config.toml
arch = "vit"
train_examples = 97500
crop_scale_min = 0.5
head_dim = 32
bias = "qkv"
layer_scale_init = 0.01
width = 256
loss = "cross_entropy"
residual_init = "none"
muon_scale = "match_rms_adamw"
nesterov = true
steps = 20100
epochs = 13.2
lr_schedule = "cosine"
Rows from block 6, named by matrix and row number. Rows with one number belong to one neuron. Each number is 500 + 25 x the weight over the matrix's rms, rounded and kept within 0 to 999. All counts start at 0. Numbers have three digits each.
# gate: MLP gate (model.blocks.6.mlp.gate.weight, 1024x256), inputs 129-171
# fc1: MLP up (model.blocks.6.mlp.fc1.weight, 1024x256), inputs 129-171
# fc2: MLP down (model.blocks.6.mlp.fc2.weight, 256x1024, transposed), outputs 129-171
gate.373:497490540508481528464520499467520449512511516487525481517503546511503525518521467501556498528452471543536490555541509497543518473
fc1.373:499486467479487475465491561490460505485496456520496506519486492527534457501461477517510545542543529532543520484479487530513480482
fc2.373:501462506478480472513530490524486488513507454503501525475526494524511485492457507492515495508492531463463490515489501493464483450
gate.374:517537538524497498523498537487514517497464499513482501497563524459464531551463451434498481490528511535495518492457509512528540471
fc1.374:465480533491477507510485517512521497469453517479502516484504494500488459489532541484473497541499510530471505551518499497550488531
fc2.374:483512504488473486556506503478514485554494484536527439493529503503535539453497469525516526529499531507547512510518509514482487514
gate.375:506551519535527498491510484474491515459482469478482524549471515505517493455509519524483515517475492537481543496525551431527476498
fc1.375:448509489489496515507498526487502540503545489504493503482476478475490470510520472493439467523510476532440497527491452505486473515
fc2.375:497509522493532508487520539471487546514462483465457525556484492532481521498531497530491497542469486465527511451504528509506487505
gate.376:515504513453469509463517500528536506510450506458484488509465514483513505475478477484503449507529512496510537543547500482522497478
fc1.376:546496511478527530532476488421495521496486479478498502476503527521531473487502522491488478471459480518507466515529514511477469494
fc2.376:507468472490487443487450499502426516465510477552486495482532506511455491478489523441470510486516459517501511469542509498467538466
gate.377:487453507530487519496536498485494530516490467496498544504523488488496512533564480490492528515471506512485498502539476483487476473
fc1.377:504562525535504487528469524494530493487505516489543513532505561522490507491497547475500471507512502485490491511494428497462458501
fc2.377:463504508527531472491486536506493490516536511492514533483508541525459461524509527464553486462550503496468473529508469520472515531
gate.378:506525507505467495491461476478456498502492486485492488500507455502543494456500491502517508512519490464510513502508494522504506514
fc1.378:524514491462473488477552509473516495499547546514470466504473541499455509517531479547482490514499520521500486492480533507449470544
fc2.378:538510480523518526514478515466498514497456489510490485508480497514487523481502478508495503472510512490479506506531504497539523475
gate.379:489510499511460464402521483534474484493555524524528473545504498498536509472483460562540529480505496518488547528485483480467504499
fc1.379:470517527539476514482485480559473500487558482506446529450479528478446458490439527468534535512545474524531515463445432458477495494
fc2.379:458493465465525519504476485465521506517430472484499553492505502507483461521514471473498516481559498483491506503439467489514509487
gate.380:465500503490492475495491516498479467518452504503500435456498522524520491494466514523520469479513526570466490485519468501539500499
fc1.380:537440515482515481526496537470488514522488509521533508490494466511510521430529498456537564515444512500516487501508451547516512487
fc2.380:452461488511507471490529471513515484486525508479513505496493495472557487544506500509491487466439518508510530461474471507537533466
gate.381:484515548512498486490549490530521526525508469490528541491481475495473520460490468482487481477447507479486514518510460517486530539
fc1.381:497504460509506495509523494507489506492563483518510507446495511536454433503514503521505495510500503480510547473477494499525515451
fc2.381:478489536489513461519504503510526487533465482524507537497481550488474523469472497516494492495509492495449503481455536494531476469
gate.382:454517500481482504519511512489470482463485539513508540514500524495476449477488500500495473450495488491499454504509534515503529486
fc1.382:485499487499456519436577504467487484489451531471492512510521482488510535502495525492536536532456493489477489459508507499514496485
fc2.382:520497503475535477480517484466506517479474498549514504416498471491509535489445483501493484502491453460571533507499520483513475488
gate.383:529537516524517506489434514560527517529496488515523469534492469460487470486540480517485488465501479508509513500541515488473509493
fc1.383:488456524495508526485481522504516499465483528514430463462487458523521476440515489564496489502507473524462511539549477500523508462
fc2.383:521524520515480537505475516488490461481534534525434472489448490489501487498483444528544463504519521519528456496546511488487492482
gate.384:461458492501479493510536484522527529515537509502535494493508474545499531510467498500515512499502475549551501543458459543499529508
fc1.384:488469471480523494518522518512488486511490513532527530478532463538500508498462499480488560489516520529531497523496458507542541502
fc2.384:517493460538504512534472522526485439487499530522517528498484480520526509509521484500470460432527461527528507492477486512483510520
gate.385:518500533510501471485538512484506494506471501493462498524517524512545456492433511526515476519551523502507502540520526410502438466
fc1.385:472502521473500544455478520514524539483490488493501534457488483511524509490503534467476460505484544546513468510486506469539492454
fc2.385:494514467513506487480521498483478481473482519490493523531473486493512499506504514506488520498476516474478480474450493481493498527
gate.386:510526504515493513468462531489489510473500472530477476513529529528502503528477527505513508473526491468499462499504523493510479512
fc1.386:500542444515524474515528493512547502504519484519470493537516467496482506532503533536545512497491472470523445477525503462496506458
fc2.386:449493527461496464514493494523555504546509505477504492484533498496525506521472515515474525504466531514487503507472496496510493517
gate.387:456501507510491518473501501458463485524497492485521535493473483512535453527529528499501529472473409531526484486459534493552496497
fc1.387:530490506508524463486514469546506480468504478510498505518498508522511493538488496518549476485503540505482423525526469479486532470
fc2.387:470513494552502533493504503522513479520550554458477546475486489501505537503513507477526491472499502500506497512512521492481496499
gate.388:474503472504471488508485502525493503491518439487496518477464478477510535507529496534509508486524506505536502463467478497486502471
fc1.388:523489540480532496475497485531510495504553517467522493489476443504520500518509477511506469479467463478511510536569515464495536536
fc2.388:498499458503487507515458537512476490504481537503513518483535500518513514447474506489482521496525485487480467523501482494468505502
gate.389:493515509515483478516501508479454521522459520474473498516463481523468510474445511474485468499529507469514473477507484521485490496
fc1.389:508507497458532489534437495512492485480497453532515488491501446475481464545503493495481498458470492516508435497544532522495480506
fc2.389:514482481524475491472515490461505520444508508489483540505491480498524483482502504472486493506491492482483476461491514489477516482
gate.390:468517486480511510500513496480489472483475497540521450480507509462523463459461465458529472477503498534532461484481470530534484472
fc1.390:446498467500532504520463491512538519478473519520447478504486485505480537442488491491524503444481512547504530544550499481508503480
fc2.390:491526498490517517445456521482514506479495540475519526461510485500525509503527522471531499499518502484520486495505513477527487501
gate.391:498492534480501497501481504538529506494473490558474500498497458490466509512484538481513500499516478496538502501483529510496493489
fc1.391:500499468508474494486526500522515517512469460505512495510476495481517470511510482551509524509516486517464497450519447521491481492
fc2.391:507540532521467497488497481477491507534567473489516485454526490512510514493495491516512492546477500510506482462469540496542512484
gate.392:478526517489508537563534486459417518480508520545463489490468551521536556521495507495538503489506478521515500518483516501489485497
fc1.392:488461540477463459521526503503464500521523535496467502520524509522550493487504478500460524526499530520513514502492536531477502510
fc2.392:461468468465496486517523484505491540477425528524515450505519494504531520470482508491495488448497484514561515517421483537501522525
gate.393:502482482498490475485488519486495461499484453486514470535482500507517469470497496465491489491490514472531486491478469472489520469
fc1.393:511538468490478501525522520545478495486478506517474459487502523497510501524501506532460497514462473513523528506538520477477540522
fc2.393:517459504531485460497504498508467509469498473495534511523516485537517493461505494471501502508507504532471483515504542439493501473
gate.394:583501482540505488511497490522538487462512544512502532463462525432466557470451529482490555512490564552481435475532539477482506495
fc1.394:491511489528533498492519542537490499507504482500494499532483504490525490491497469529530527498496458507472530451503493525524543492
fc2.394:506527513481471486490506489531510496476478487553518518515528506483525493510479536476522491504518505466485551490472477516539488486
gate.395:509482498479487516491500481513527465541494515498497478488489492481493495528466486527481472505520527475533499497522478504506499494
fc1.395:499515485537495472509504495499487528468500515514494440465506498555489525535492437482505550469488515502511466498524500518518443542
fc2.395:494500534488497504492498534524518508514504458478474523515508502489462503505525463510500503514491506468488504507508493488488512523
gate.396:515503417504476480445474518521457494513472507492484510500508484476517537534527540495498511553434496508505477448488536543479484519
fc1.396:496510511468495484485511495466527483483512499504514501522513483534443552519450495487480481471476502475574462500517500472520527504
fc2.396:475539534516503510438503529535474510529508523426553504497487460519523504451509510507521496477488527508421469552557537518498523494
gate.397:491533491520480510513517494499531490478470498526523471483500516526486470498528531492491538479531526535459476511497477491525498530
fc1.397:502538522506473543519521500520534525491499513476551489486465431461498482472482498446512484479472531489516455495517489532494458487
fc2.397:499501508481497503517533477502432524490529460536527464443481480498514487481480503514517493545459519459469506529487481490522458513
gate.398:526501516544537515516497467449492498520494509526484545528489513508461468478492519475478499484476497476506506491479495514456498538
fc1.398:534513543531502458494493442482542503501485486514514528525492527492529556513507475506527512586494511500474551489484482498480470525
fc2.398:489515460511482514517521516505497479522477455462494505492491442494491477509509469491452450486494481507498517533497533511464509483
gate.399:491559502483499500487509458516509513470485511518492483478513488508497451517470482491537496494520483558506475482484516530515462496
fc1.399:494495479488501530508509526507485482533470476526486529480494514484498490489489514533468539493465499524524481477518539507476521511
fc2.399:518518467466500502451542484477547542497501483428505509528479514513531515488495552450478460459481468474517458501474518512525484483
gate.400:463494499520491509496500487495491494488488499532551503484472492490455493531472506517499515517509491494522489482432470453506468515
fc1.400:480479508491487486541517551480494514477450517495470503475481500502526518512474497472499470470472494460513517508477516516495508503
fc2.400:519457512491491500458516473504503510477512501460492459496514515487512456448523508538523511516486559524485506494512453504542510517
gate.401:509490482487472518527470473479525502480534475501487520503491453473493544487521545466498517455484516504502510488475516492465508481
fc1.401:469485526487472493488506491540462496502540471549526480511464518518490537498537485534494486478499443513483524464507530534514489483
fc2.401:532514487486477470491536470506514497492496518482501491460498498516507489516550532517520492468511533525481541513535519498524500474
gate.402:508538539506488507504519490506488467536540543507501462516525498498521507435481517485478505455510487517494480519511506526503510486
fc1.402:512472498481501477475498498501487524519503522533508506461483502484464512502517484486483519481520534466505558523519531525482508472
fc2.402:448468480567503417529461473488466491493564471491504511535509537478531491543505493534441551499501523503498482535453447518529488513
gate.403:504524473492499478572519523480468512512509464485540555534525486536476473492495479486536523534508533488509508486477472490497475482
fc1.403:518472494483550532502505478482488532495476518480465495471497486484493484514492505505497455480480536495443468509446497471515578542
fc2.403:492494499491534476455535506464494456489510468476475485511478485524472470515478504484494506467516511504502516519467504496506551498
gate.404:518493495457492525531492496467507531530524534503523505465465489503480527527488533460500469469542504510542462477517528469489485521
fc1.404:501474501503480546520489472524476524492479500511537498499490484503489533464536488501511467502490504499522459489462509515469474496
fc2.404:505518520494522522465481474494512516506497503449514471526463513506458499522481489468533499533490508494481508493492516434493485466
gate.405:499495474483483479504509471474495489497499477481509506520528495519485510529479495506487503520465507530475501524466522493518512512
fc1.405:489490465431504527502574493484508489510493468537472523413562455495487517507512532508500582471563535550503500506508486531489515500
fc2.405:481483532540515495541528493506500549527504534453485504513512505493509499485467519502489501468499509480496508474497508528545514463
gate.406:461510528490467532518506526538514529469515507500479517441502515510514532472518507516513528496548509516482503524499465481473499502
fc1.406:510461527472509492464485504528504533486485511463524505525470483509486506485519481494478526482450489493513485472470484479504522511
fc2.406:483513503529473499501483509515499474513468510506470520485514532458523473471518494543503521490523525454499518507519511508492505497
gate.407:503473489512505526495499519473510519465525497512484501480517487498508489470481488473464507514549464497548491471471524485518481510
fc1.407:479492540493487502523442529481461535516550445507491488515505457484493532531541498514470501505540503516552484535490489462485567454
fc2.407:478478479501509518527543496514507521518482484497455501483504482506525486490483547450478486494541464474527506562522516509509472496
gate.408:518493495448523511495526464544539506490525462545450470449452484485512465466524467459499496489507480500505531484495510529484532500
fc1.408:511520507512544539507543511467484509483504527539498476553535486503506518484517492469512452502504496499504451515496570511479512498
fc2.408:475499532487552431549499466510471509449512495459499489490470521479477495544540510536475522490484457479513530519553490533490485474
gate.409:491511509528504488488459529502512456528466534503510443530499506541507506505460495519467499519487485484531505504503508502545530540
fc1.409:494510466493513486500498444519497473533491530492492482468455501517531513515481508484488493504511495500525536488550489527486515469
fc2.409:505531490541495523469496511498511491462467512511498526470482510501525462542475513525511498499489488545514486499513484531504554528
gate.410:484447521499509484539505506478495534521447471492536520482491476504452456523483520521509474502525476482480503491514523495499472446
fc1.410:498453491499535501486530517461499526559540487488517505515522501495487508520519440513525489506507523502477508495501449451489494515
fc2.410:557494510488495514537516453500494494463484551523451473500523467449555521509482473492470452448519504510484460567541506505474496565
gate.411:517517505548480514498452539534514502466499487504522539461474522468496511466455491532503493505500515476491501548478475506454490495
fc1.411:483487505499453502491531477454504514481497453515529514489473500484467491502480510507505462541508501548512498466498517523472482474
fc2.411:523548536481519486487524513506452496483487534466520509488505504485445500490476511481490490484575510501513459552539505481567491536
gate.412:492549495520505467484508507493524494490520480480468521475480559528486463502511503547500497453522496559513529486480520462500500501
fc1.412:505474494507500517549526461520501484491489522472475516504543518479507489499516488479560509481506540442487532487521540517483494487
fc2.412:472511513510533495530506497492527480488523523488488505499486487537496498517508472475490502489494516513466446508509524478464493514
gate.413:501458513537495461473476504494516534529526482532480542501524530471488523514528529469480537516498510478487515457492539484511534503
fc1.413:476499471494461488494503525468456561524491487488478484545466467450486483505501519488515525533461510516539545527480481483495486520
fc2.413:534551516481482473491485481487501460521483549485561481500483485539494522547507527476470513534453514511508516531508477477501514490
gate.414:459476525538537472544511507480484478533496478526494534492484475499514516508513490477515491457511526494479490527513471511466450481
fc1.414:517539545507545453506517443491473470507494508457490541502507505524535482546538543496454513495512491500552444513494505487486503534
fc2.414:526525449503526500559524519535534560531515509511530518522513520478511553457477511535508471534547477540502488551513502500480506508
gate.415:527467531483508497490522519524495507550457478554467503529531519503537481521477516506516524460530486470508514520508482505486458478
fc1.415:515500480526494527509530517473494534500478495471486504477504483447522477483459479505491450510472538459488501561511500464541466515
fc2.415:531516486516490479461525501456493526497492502507512532520508494463502508525534502487517521492461539490528511511466495469500500524