A small image classifier, trained from scratch.
Model: 12.7M parameters, 32-pixel images, norm rmsnorm, activation swiglu.
Data: 97500 training examples, 13.2 epochs.
Rows from block 4, named by matrix and row number. Rows with one number belong to one attention dimension. Each number is 200 + 30 x the weight over the matrix's rms, rounded and kept within 0 to 999. All counts start at 0.
# q: attention query, key and value (stacked) (model.blocks.4.attn.qkv.weight, 768x256, the q third), inputs 0-63
# k: attention query, key and value (stacked) (model.blocks.4.attn.qkv.weight, 768x256, the k third), inputs 0-63
q.222,156,188,162,256,205,214,258,139,198,205,176,211,194,148,184,175,117,226,184,230,208,168,247,187,232,204,145,192,184,214,141,245,202,262,188,234,213,204,189,147,219,213,188,152,171,279,192,197,196,250,175,143,196,201,197,176,209,193,190,196,166,172,220,187
k.222,263,258,208,136,199,201,206,218,231,164,217,171,232,163,179,186,238,171,192,206,205,188,206,211,217,230,215,229,165,176,238,236,245,136,241,178,159,202,161,196,160,185,233,172,252,177,264,197,200,175,148,186,164,210,194,174,193,171,221,195,202,130,260,189
q.223,209,233,190,169,195,140,182,238,266,223,168,182,227,229,147,247,268,218,259,169,181,199,174,244,244,197,183,207,171,204,180,134,157,174,202,219,249,222,230,180,184,218,227,160,196,154,221,224,242,190,168,153,218,144,214,230,225,194,183,187,221,211,179,245
k.223,150,269,155,232,210,191,205,202,188,210,150,201,199,232,165,212,223,218,183,224,169,214,192,184,186,188,239,169,154,182,159,174,223,204,198,185,143,215,248,198,230,182,231,188,227,210,194,257,163,213,206,197,196,229,207,169,171,205,183,236,200,212,214,179
q.224,215,223,174,166,160,177,236,210,242,196,242,157,205,173,205,177,188,235,190,190,232,163,212,202,212,176,211,198,249,271,183,197,190,178,179,206,209,228,188,165,212,233,157,235,184,221,188,228,194,229,195,207,240,172,201,185,201,191,191,107,190,203,164,192
k.224,194,172,227,178,191,211,185,170,208,217,187,181,214,203,246,192,200,202,206,189,131,113,266,183,167,181,187,201,150,178,204,149,189,212,162,208,201,161,160,182,188,205,196,179,193,214,200,178,189,180,198,201,219,149,210,195,237,233,234,185,229,179,211,189
q.225,204,202,171,196,196,215,208,215,134,175,230,201,166,174,220,209,201,202,214,159,175,221,212,219,137,188,161,207,181,185,230,216,195,129,190,188,163,255,193,211,175,233,213,122,218,284,187,128,178,186,195,244,178,215,196,220,188,209,167,160,187,206,145,176
k.225,173,143,180,233,188,237,192,229,208,162,191,141,213,146,210,166,231,215,186,120,191,146,170,180,239,194,164,225,192,214,170,192,146,213,165,231,140,235,140,196,196,147,186,199,248,179,195,221,196,218,202,153,220,258,178,238,220,178,177,240,259,192,203,200
q.226,210,238,192,171,201,217,165,190,222,214,223,191,207,264,169,158,225,202,166,205,218,173,189,267,200,218,217,132,154,233,205,222,182,192,197,175,195,181,174,221,197,183,202,255,241,240,171,166,199,220,191,198,247,210,211,214,178,195,245,210,189,226,191,221
k.226,221,183,222,257,178,215,185,146,182,155,192,216,173,202,223,203,188,191,160,178,203,214,244,210,217,204,122,162,217,213,253,137,172,205,242,228,190,250,169,180,204,188,228,177,195,219,200,168,215,162,163,232,240,258,204,240,218,242,173,178,218,223,198,205
q.227,140,185,232,197,160,284,189,176,252,154,213,207,202,271,207,233,209,184,178,128,223,215,257,115,160,226,181,181,199,225,142,207,206,202,219,243,201,243,237,147,262,181,226,145,200,174,218,163,199,174,194,201,188,147,234,201,187,200,167,189,188,208,155,160
k.227,155,164,206,202,167,172,139,158,245,178,202,199,231,229,181,201,226,213,211,226,206,194,216,229,164,246,176,216,222,202,183,189,219,251,176,210,202,220,207,251,177,185,168,224,190,231,218,199,209,211,196,179,208,160,213,244,196,191,186,213,219,256,227,221
q.228,96,145,179,130,229,216,195,218,164,191,155,232,227,172,195,221,249,212,241,170,175,234,169,193,206,172,185,178,213,187,191,215,239,190,139,181,179,211,215,169,142,192,206,212,187,162,269,172,200,243,192,215,165,202,218,240,220,152,198,266,194,202,244,284
k.228,194,231,218,204,227,195,163,158,198,164,197,202,197,168,224,229,226,208,271,228,196,241,233,206,162,209,176,200,211,231,259,221,153,191,217,221,228,220,187,191,181,214,216,182,188,188,224,208,196,258,206,155,186,209,156,143,184,177,222,222,228,249,219,165
q.229,166,203,193,241,237,194,210,167,178,215,216,166,166,250,215,208,206,183,187,182,200,182,200,242,183,161,212,152,236,245,201,213,172,225,192,201,198,219,187,182,195,200,261,265,235,229,188,214,171,218,201,206,171,159,195,170,263,180,243,154,240,257,161,182
k.229,193,179,219,237,199,198,180,189,228,191,215,184,149,219,215,181,153,244,152,198,189,171,203,234,167,169,189,193,226,188,218,148,207,212,238,201,162,169,217,198,186,267,208,141,165,154,157,181,178,207,167,251,174,167,204,257,175,210,180,219,262,191,225,205
q.230,173,257,229,210,154,217,202,220,187,210,142,239,169,252,205,212,178,142,199,219,242,169,164,156,198,218,182,226,199,170,177,172,206,194,180,258,225,139,255,181,204,180,185,173,199,221,183,217,188,212,192,194,181,190,174,125,172,169,175,221,192,214,239,216
k.230,195,205,178,200,223,225,254,217,205,182,209,230,172,162,203,185,212,187,211,237,198,215,229,213,214,204,177,175,179,194,212,203,245,259,211,183,190,214,160,249,213,197,246,198,246,165,123,233,203,177,194,160,210,284,225,198,206,227,267,191,201,160,216,148
q.231,224,239,202,187,173,221,261,187,229,216,198,216,167,247,257,175,190,150,159,198,246,217,172,181,215,178,262,234,173,255,206,210,185,203,248,207,196,228,183,212,153,181,184,243,269,194,189,178,184,180,185,184,244,220,211,204,193,207,139,233,244,214,189,251
k.231,210,201,161,219,225,196,194,204,179,158,170,248,200,186,164,206,209,205,127,190,180,196,211,243,233,154,178,142,189,231,175,193,229,229,236,192,228,211,255,200,181,267,204,210,244,235,187,169,178,156,150,175,219,257,186,188,207,179,205,176,245,193,202,178
q.232,151,214,135,175,159,147,195,194,233,198,218,167,223,175,205,171,166,143,219,242,154,225,160,165,196,205,212,210,174,171,196,218,181,275,205,165,175,250,212,305,218,223,194,218,165,248,172,191,171,240,170,172,207,167,236,210,214,240,184,131,222,238,210,155
k.232,161,207,189,175,190,194,198,136,183,227,205,251,217,188,191,143,166,213,152,140,214,197,153,186,261,210,192,187,201,183,178,204,183,227,144,207,197,211,179,253,222,215,176,208,216,192,207,169,199,206,235,201,137,246,205,209,221,192,252,192,163,180,281,254
q.233,222,210,165,228,180,169,219,213,186,199,275,178,219,216,219,182,208,248,145,194,199,191,197,117,169,227,202,217,203,192,197,179,194,185,176,192,201,155,212,178,173,218,168,196,208,156,223,187,179,194,210,164,142,203,210,156,212,224,240,271,263,217,168,150
k.233,204,199,191,180,233,195,188,169,199,223,223,160,156,211,203,257,203,168,218,205,166,226,213,202,210,222,231,178,213,204,203,144,200,143,194,210,223,226,185,188,184,231,180,194,160,159,237,199,224,125,203,255,252,224,223,137,197,153,169,156,187,189,171,156
q.234,239,199,207,282,207,184,179,195,148,215,232,280,218,181,148,230,181,284,247,223,190,191,247,200,182,178,216,137,205,211,197,239,164,251,221,225,231,221,209,243,180,188,219,193,218,235,203,208,181,197,223,166,191,226,205,192,217,203,194,223,198,154,199,197
k.234,197,127,181,249,212,178,210,266,171,191,208,173,230,188,140,169,190,167,204,249,213,130,147,184,239,219,169,192,218,233,195,190,182,176,205,201,191,269,160,197,173,236,195,192,203,199,160,228,192,226,222,225,184,162,166,250,209,224,185,135,246,177,242,199
q.235,160,179,166,208,215,208,220,177,179,218,242,215,217,220,178,185,262,189,192,152,208,179,241,170,221,212,176,191,203,205,306,233,191,219,209,186,228,185,207,232,188,229,230,169,219,219,155,254,214,144,192,158,234,196,223,279,228,214,169,167,220,172,226,234
k.235,211,242,178,196,156,219,152,133,204,209,229,158,221,172,270,173,172,194,175,202,147,169,214,208,192,183,190,196,245,184,255,277,182,186,243,237,223,254,193,210,193,191,221,189,196,239,243,187,177,220,194,201,196,233,229,255,134,187,131,241,235,135,158,185
q.236,270,184,288,221,216,199,207,182,189,197,213,170,265,246,198,215,209,201,185,221,192,207,210,176,194,251,213,174,257,190,180,142,215,246,253,206,154,237,196,220,196,234,187,211,188,189,233,229,194,266,176,190,147,147,150,177,216,165,158,152,211,183,210,193
k.236,244,148,217,195,237,216,181,238,175,152,224,160,206,149,189,180,149,196,244,123,164,203,208,165,219,208,221,239,218,204,212,147,153,109,194,189,190,225,216,187,284,162,224,197,141,158,188,123,228,171,234,142,199,196,183,170,212,199,212,174,250,212,202,225
q.237,235,176,197,251,243,225,201,186,194,213,227,206,189,196,221,183,246,194,149,185,216,109,220,213,236,204,222,141,180,187,190,229,217,227,179,229,252,159,235,235,206,221,232,209,218,238,174,151,240,220,200,204,233,189,204,180,228,164,212,248,150,161,222,199
k.237,202,209,215,203,204,147,212,183,178,178,238,202,157,220,212,192,195,189,138,192,150,197,159,210,296,192,205,150,175,227,177,196,161,212,202,198,207,162,173,174,251,204,194,201,239,170,210,226,171,213,224,191,224,212,157,180,153,225,159,141,201,237,151,192
q.238,239,157,165,158,217,205,127,220,246,248,213,221,183,183,186,225,181,161,224,199,188,153,166,164,215,207,190,158,214,181,210,158,184,228,150,209,181,239,240,177,210,226,157,142,237,232,201,225,253,228,168,173,251,252,226,136,187,182,216,186,228,193,193,198
k.238,211,130,194,248,142,221,215,163,187,217,189,149,197,248,190,209,249,215,166,161,175,226,243,176,223,158,215,208,205,215,180,163,176,216,207,233,166,232,232,216,218,265,187,207,142,197,203,179,175,175,224,221,222,180,194,192,120,214,179,169,249,190,230,157
q.239,242,212,207,196,181,183,165,201,191,128,185,205,181,190,177,182,137,233,203,205,167,204,159,159,229,221,258,161,139,222,203,183,186,153,210,181,159,158,218,168,237,167,217,245,179,239,183,245,248,217,157,170,200,170,153,199,172,172,222,241,203,199,210,187
k.239,189,182,209,239,202,207,192,196,235,148,231,179,210,160,207,176,219,176,231,169,183,189,137,189,169,217,242,252,245,235,195,214,201,250,182,228,220,248,210,190,186,186,249,200,186,208,159,199,229,208,176,182,134,183,233,223,202,248,219,234,163,201,210,154
q.240,206,188,177,187,122,200,176,157,193,213,165,158,151,200,218,171,224,234,200,189,200,197,215,224,118,159,238,228,209,174,189,239,236,142,174,152,168,229,174,202,199,211,221,193,240,246,284,232,191,182,184,229,211,180,234,232,209,196,220,159,208,223,215,190
k.240,158,204,167,247,188,228,134,199,185,223,222,194,193,222,141,219,170,253,222,205,230,220,216,185,190,189,234,216,158,226,216,181,223,220,209,214,222,218,170,213,253,171,214,171,231,172,238,161,232,189,185,184,202,213,178,239,197,242,149,223,179,221,173,199
q.241,174,209,180,186,212,194,189,207,184,240,210,234,179,191,164,242,202,181,189,215,224,241,203,160,209,166,177,176,245,251,253,244,247,183,148,199,229,188,186,215,213,210,227,180,242,220,168,205,219,194,212,217,211,171,198,204,173,227,185,187,209,210,202,131
k.241,232,219,220,184,217,217,168,155,210,184,244,215,178,215,187,222,217,249,137,223,224,221,219,170,201,186,203,209,249,184,249,211,146,165,158,244,183,174,208,182,209,152,248,186,173,231,161,168,198,163,193,219,193,211,275,157,141,210,187,231,164,193,134,163
q.242,182,174,247,226,136,145,149,240,244,173,249,168,171,215,210,198,257,204,113,181,249,199,191,212,185,220,177,239,209,171,198,208,190,161,189,193,172,218,192,171,201,167,151,181,232,223,225,217,218,230,201,185,238,194,182,234,219,220,257,179,151,238,191,238
k.242,225,150,167,201,178,174,151,212,165,187,194,218,195,136,205,239,173,213,213,220,240,211,159,180,213,144,176,154,251,205,227,213,178,151,205,167,183,218,221,214,168,188,220,216,179,215,176,248,183,177,179,169,231,171,201,202,214,113,204,224,216,236,194,175
q.243,168,198,213,229,180,196,236,217,152,158,194,210,179,212,220,242,192,151,215,173,201,204,189,206,219,198,258,189,185,272,203,203,156,182,202,192,216,162,198,227,154,195,209,182,170,166,173,163,211,196,187,173,173,220,148,185,217,240,192,154,215,230,202,217
k.243,155,206,177,185,231,185,216,215,199,194,205,138,241,177,284,214,263,240,192,244,216,249,169,235,147,160,189,211,203,142,193,230,244,209,219,194,161,196,205,196,229,236,206,175,256,219,237,197,212,151,235,214,210,215,202,190,149,236,160,223,207,188,191,237
q.244,194,190,101,233,203,248,218,184,214,190,194,181,161,134,193,218,205,205,200,207,234,168,198,159,223,181,183,225,195,167,185,198,226,265,201,212,188,208,249,256,226,167,180,183,163,196,180,196,183,218,189,175,218,169,256,106,246,227,156,127,166,221,203,143
k.244,205,186,232,204,210,187,163,208,262,195,197,182,189,223,218,268,201,162,203,169,243,200,200,192,179,195,191,154,234,177,210,216,201,197,192,235,187,226,217,183,219,215,232,205,216,206,172,232,235,214,201,206,196,164,153,163,199,241,220,165,210,136,257,207
q.245,214,227,190,152,215,228,235,241,178,154,198,212,239,203,164,213,197,209,206,165,193,202,216,170,179,140,198,234,145,232,156,210,197,206,220,234,201,229,197,144,177,221,201,209,192,185,220,198,196,215,231,232,211,164,224,247,154,218,278,163,251,229,162,202
k.245,198,189,168,233,215,223,199,157,172,223,170,278,206,175,186,187,184,203,201,200,226,212,248,193,212,246,207,155,232,200,216,208,249,216,213,134,183,244,168,220,196,160,161,226,197,213,164,157,166,207,199,198,214,211,191,250,193,182,195,234,162,237,170,230
q.246,165,212,155,208,235,151,194,193,222,241,207,164,225,172,168,165,230,192,184,232,163,162,221,225,192,197,192,150,262,201,191,188,215,236,200,224,221,164,199,250,179,223,176,267,221,194,257,152,149,132,130,193,210,170,161,186,217,196,232,152,204,169,225,252
k.246,197,185,196,220,224,202,157,178,221,183,209,161,204,220,240,203,181,201,177,153,233,218,233,235,170,223,190,207,244,206,168,146,203,251,157,206,214,175,193,127,229,226,211,168,213,180,218,227,212,206,202,212,168,128,185,120,166,180,196,233,195,185,180,189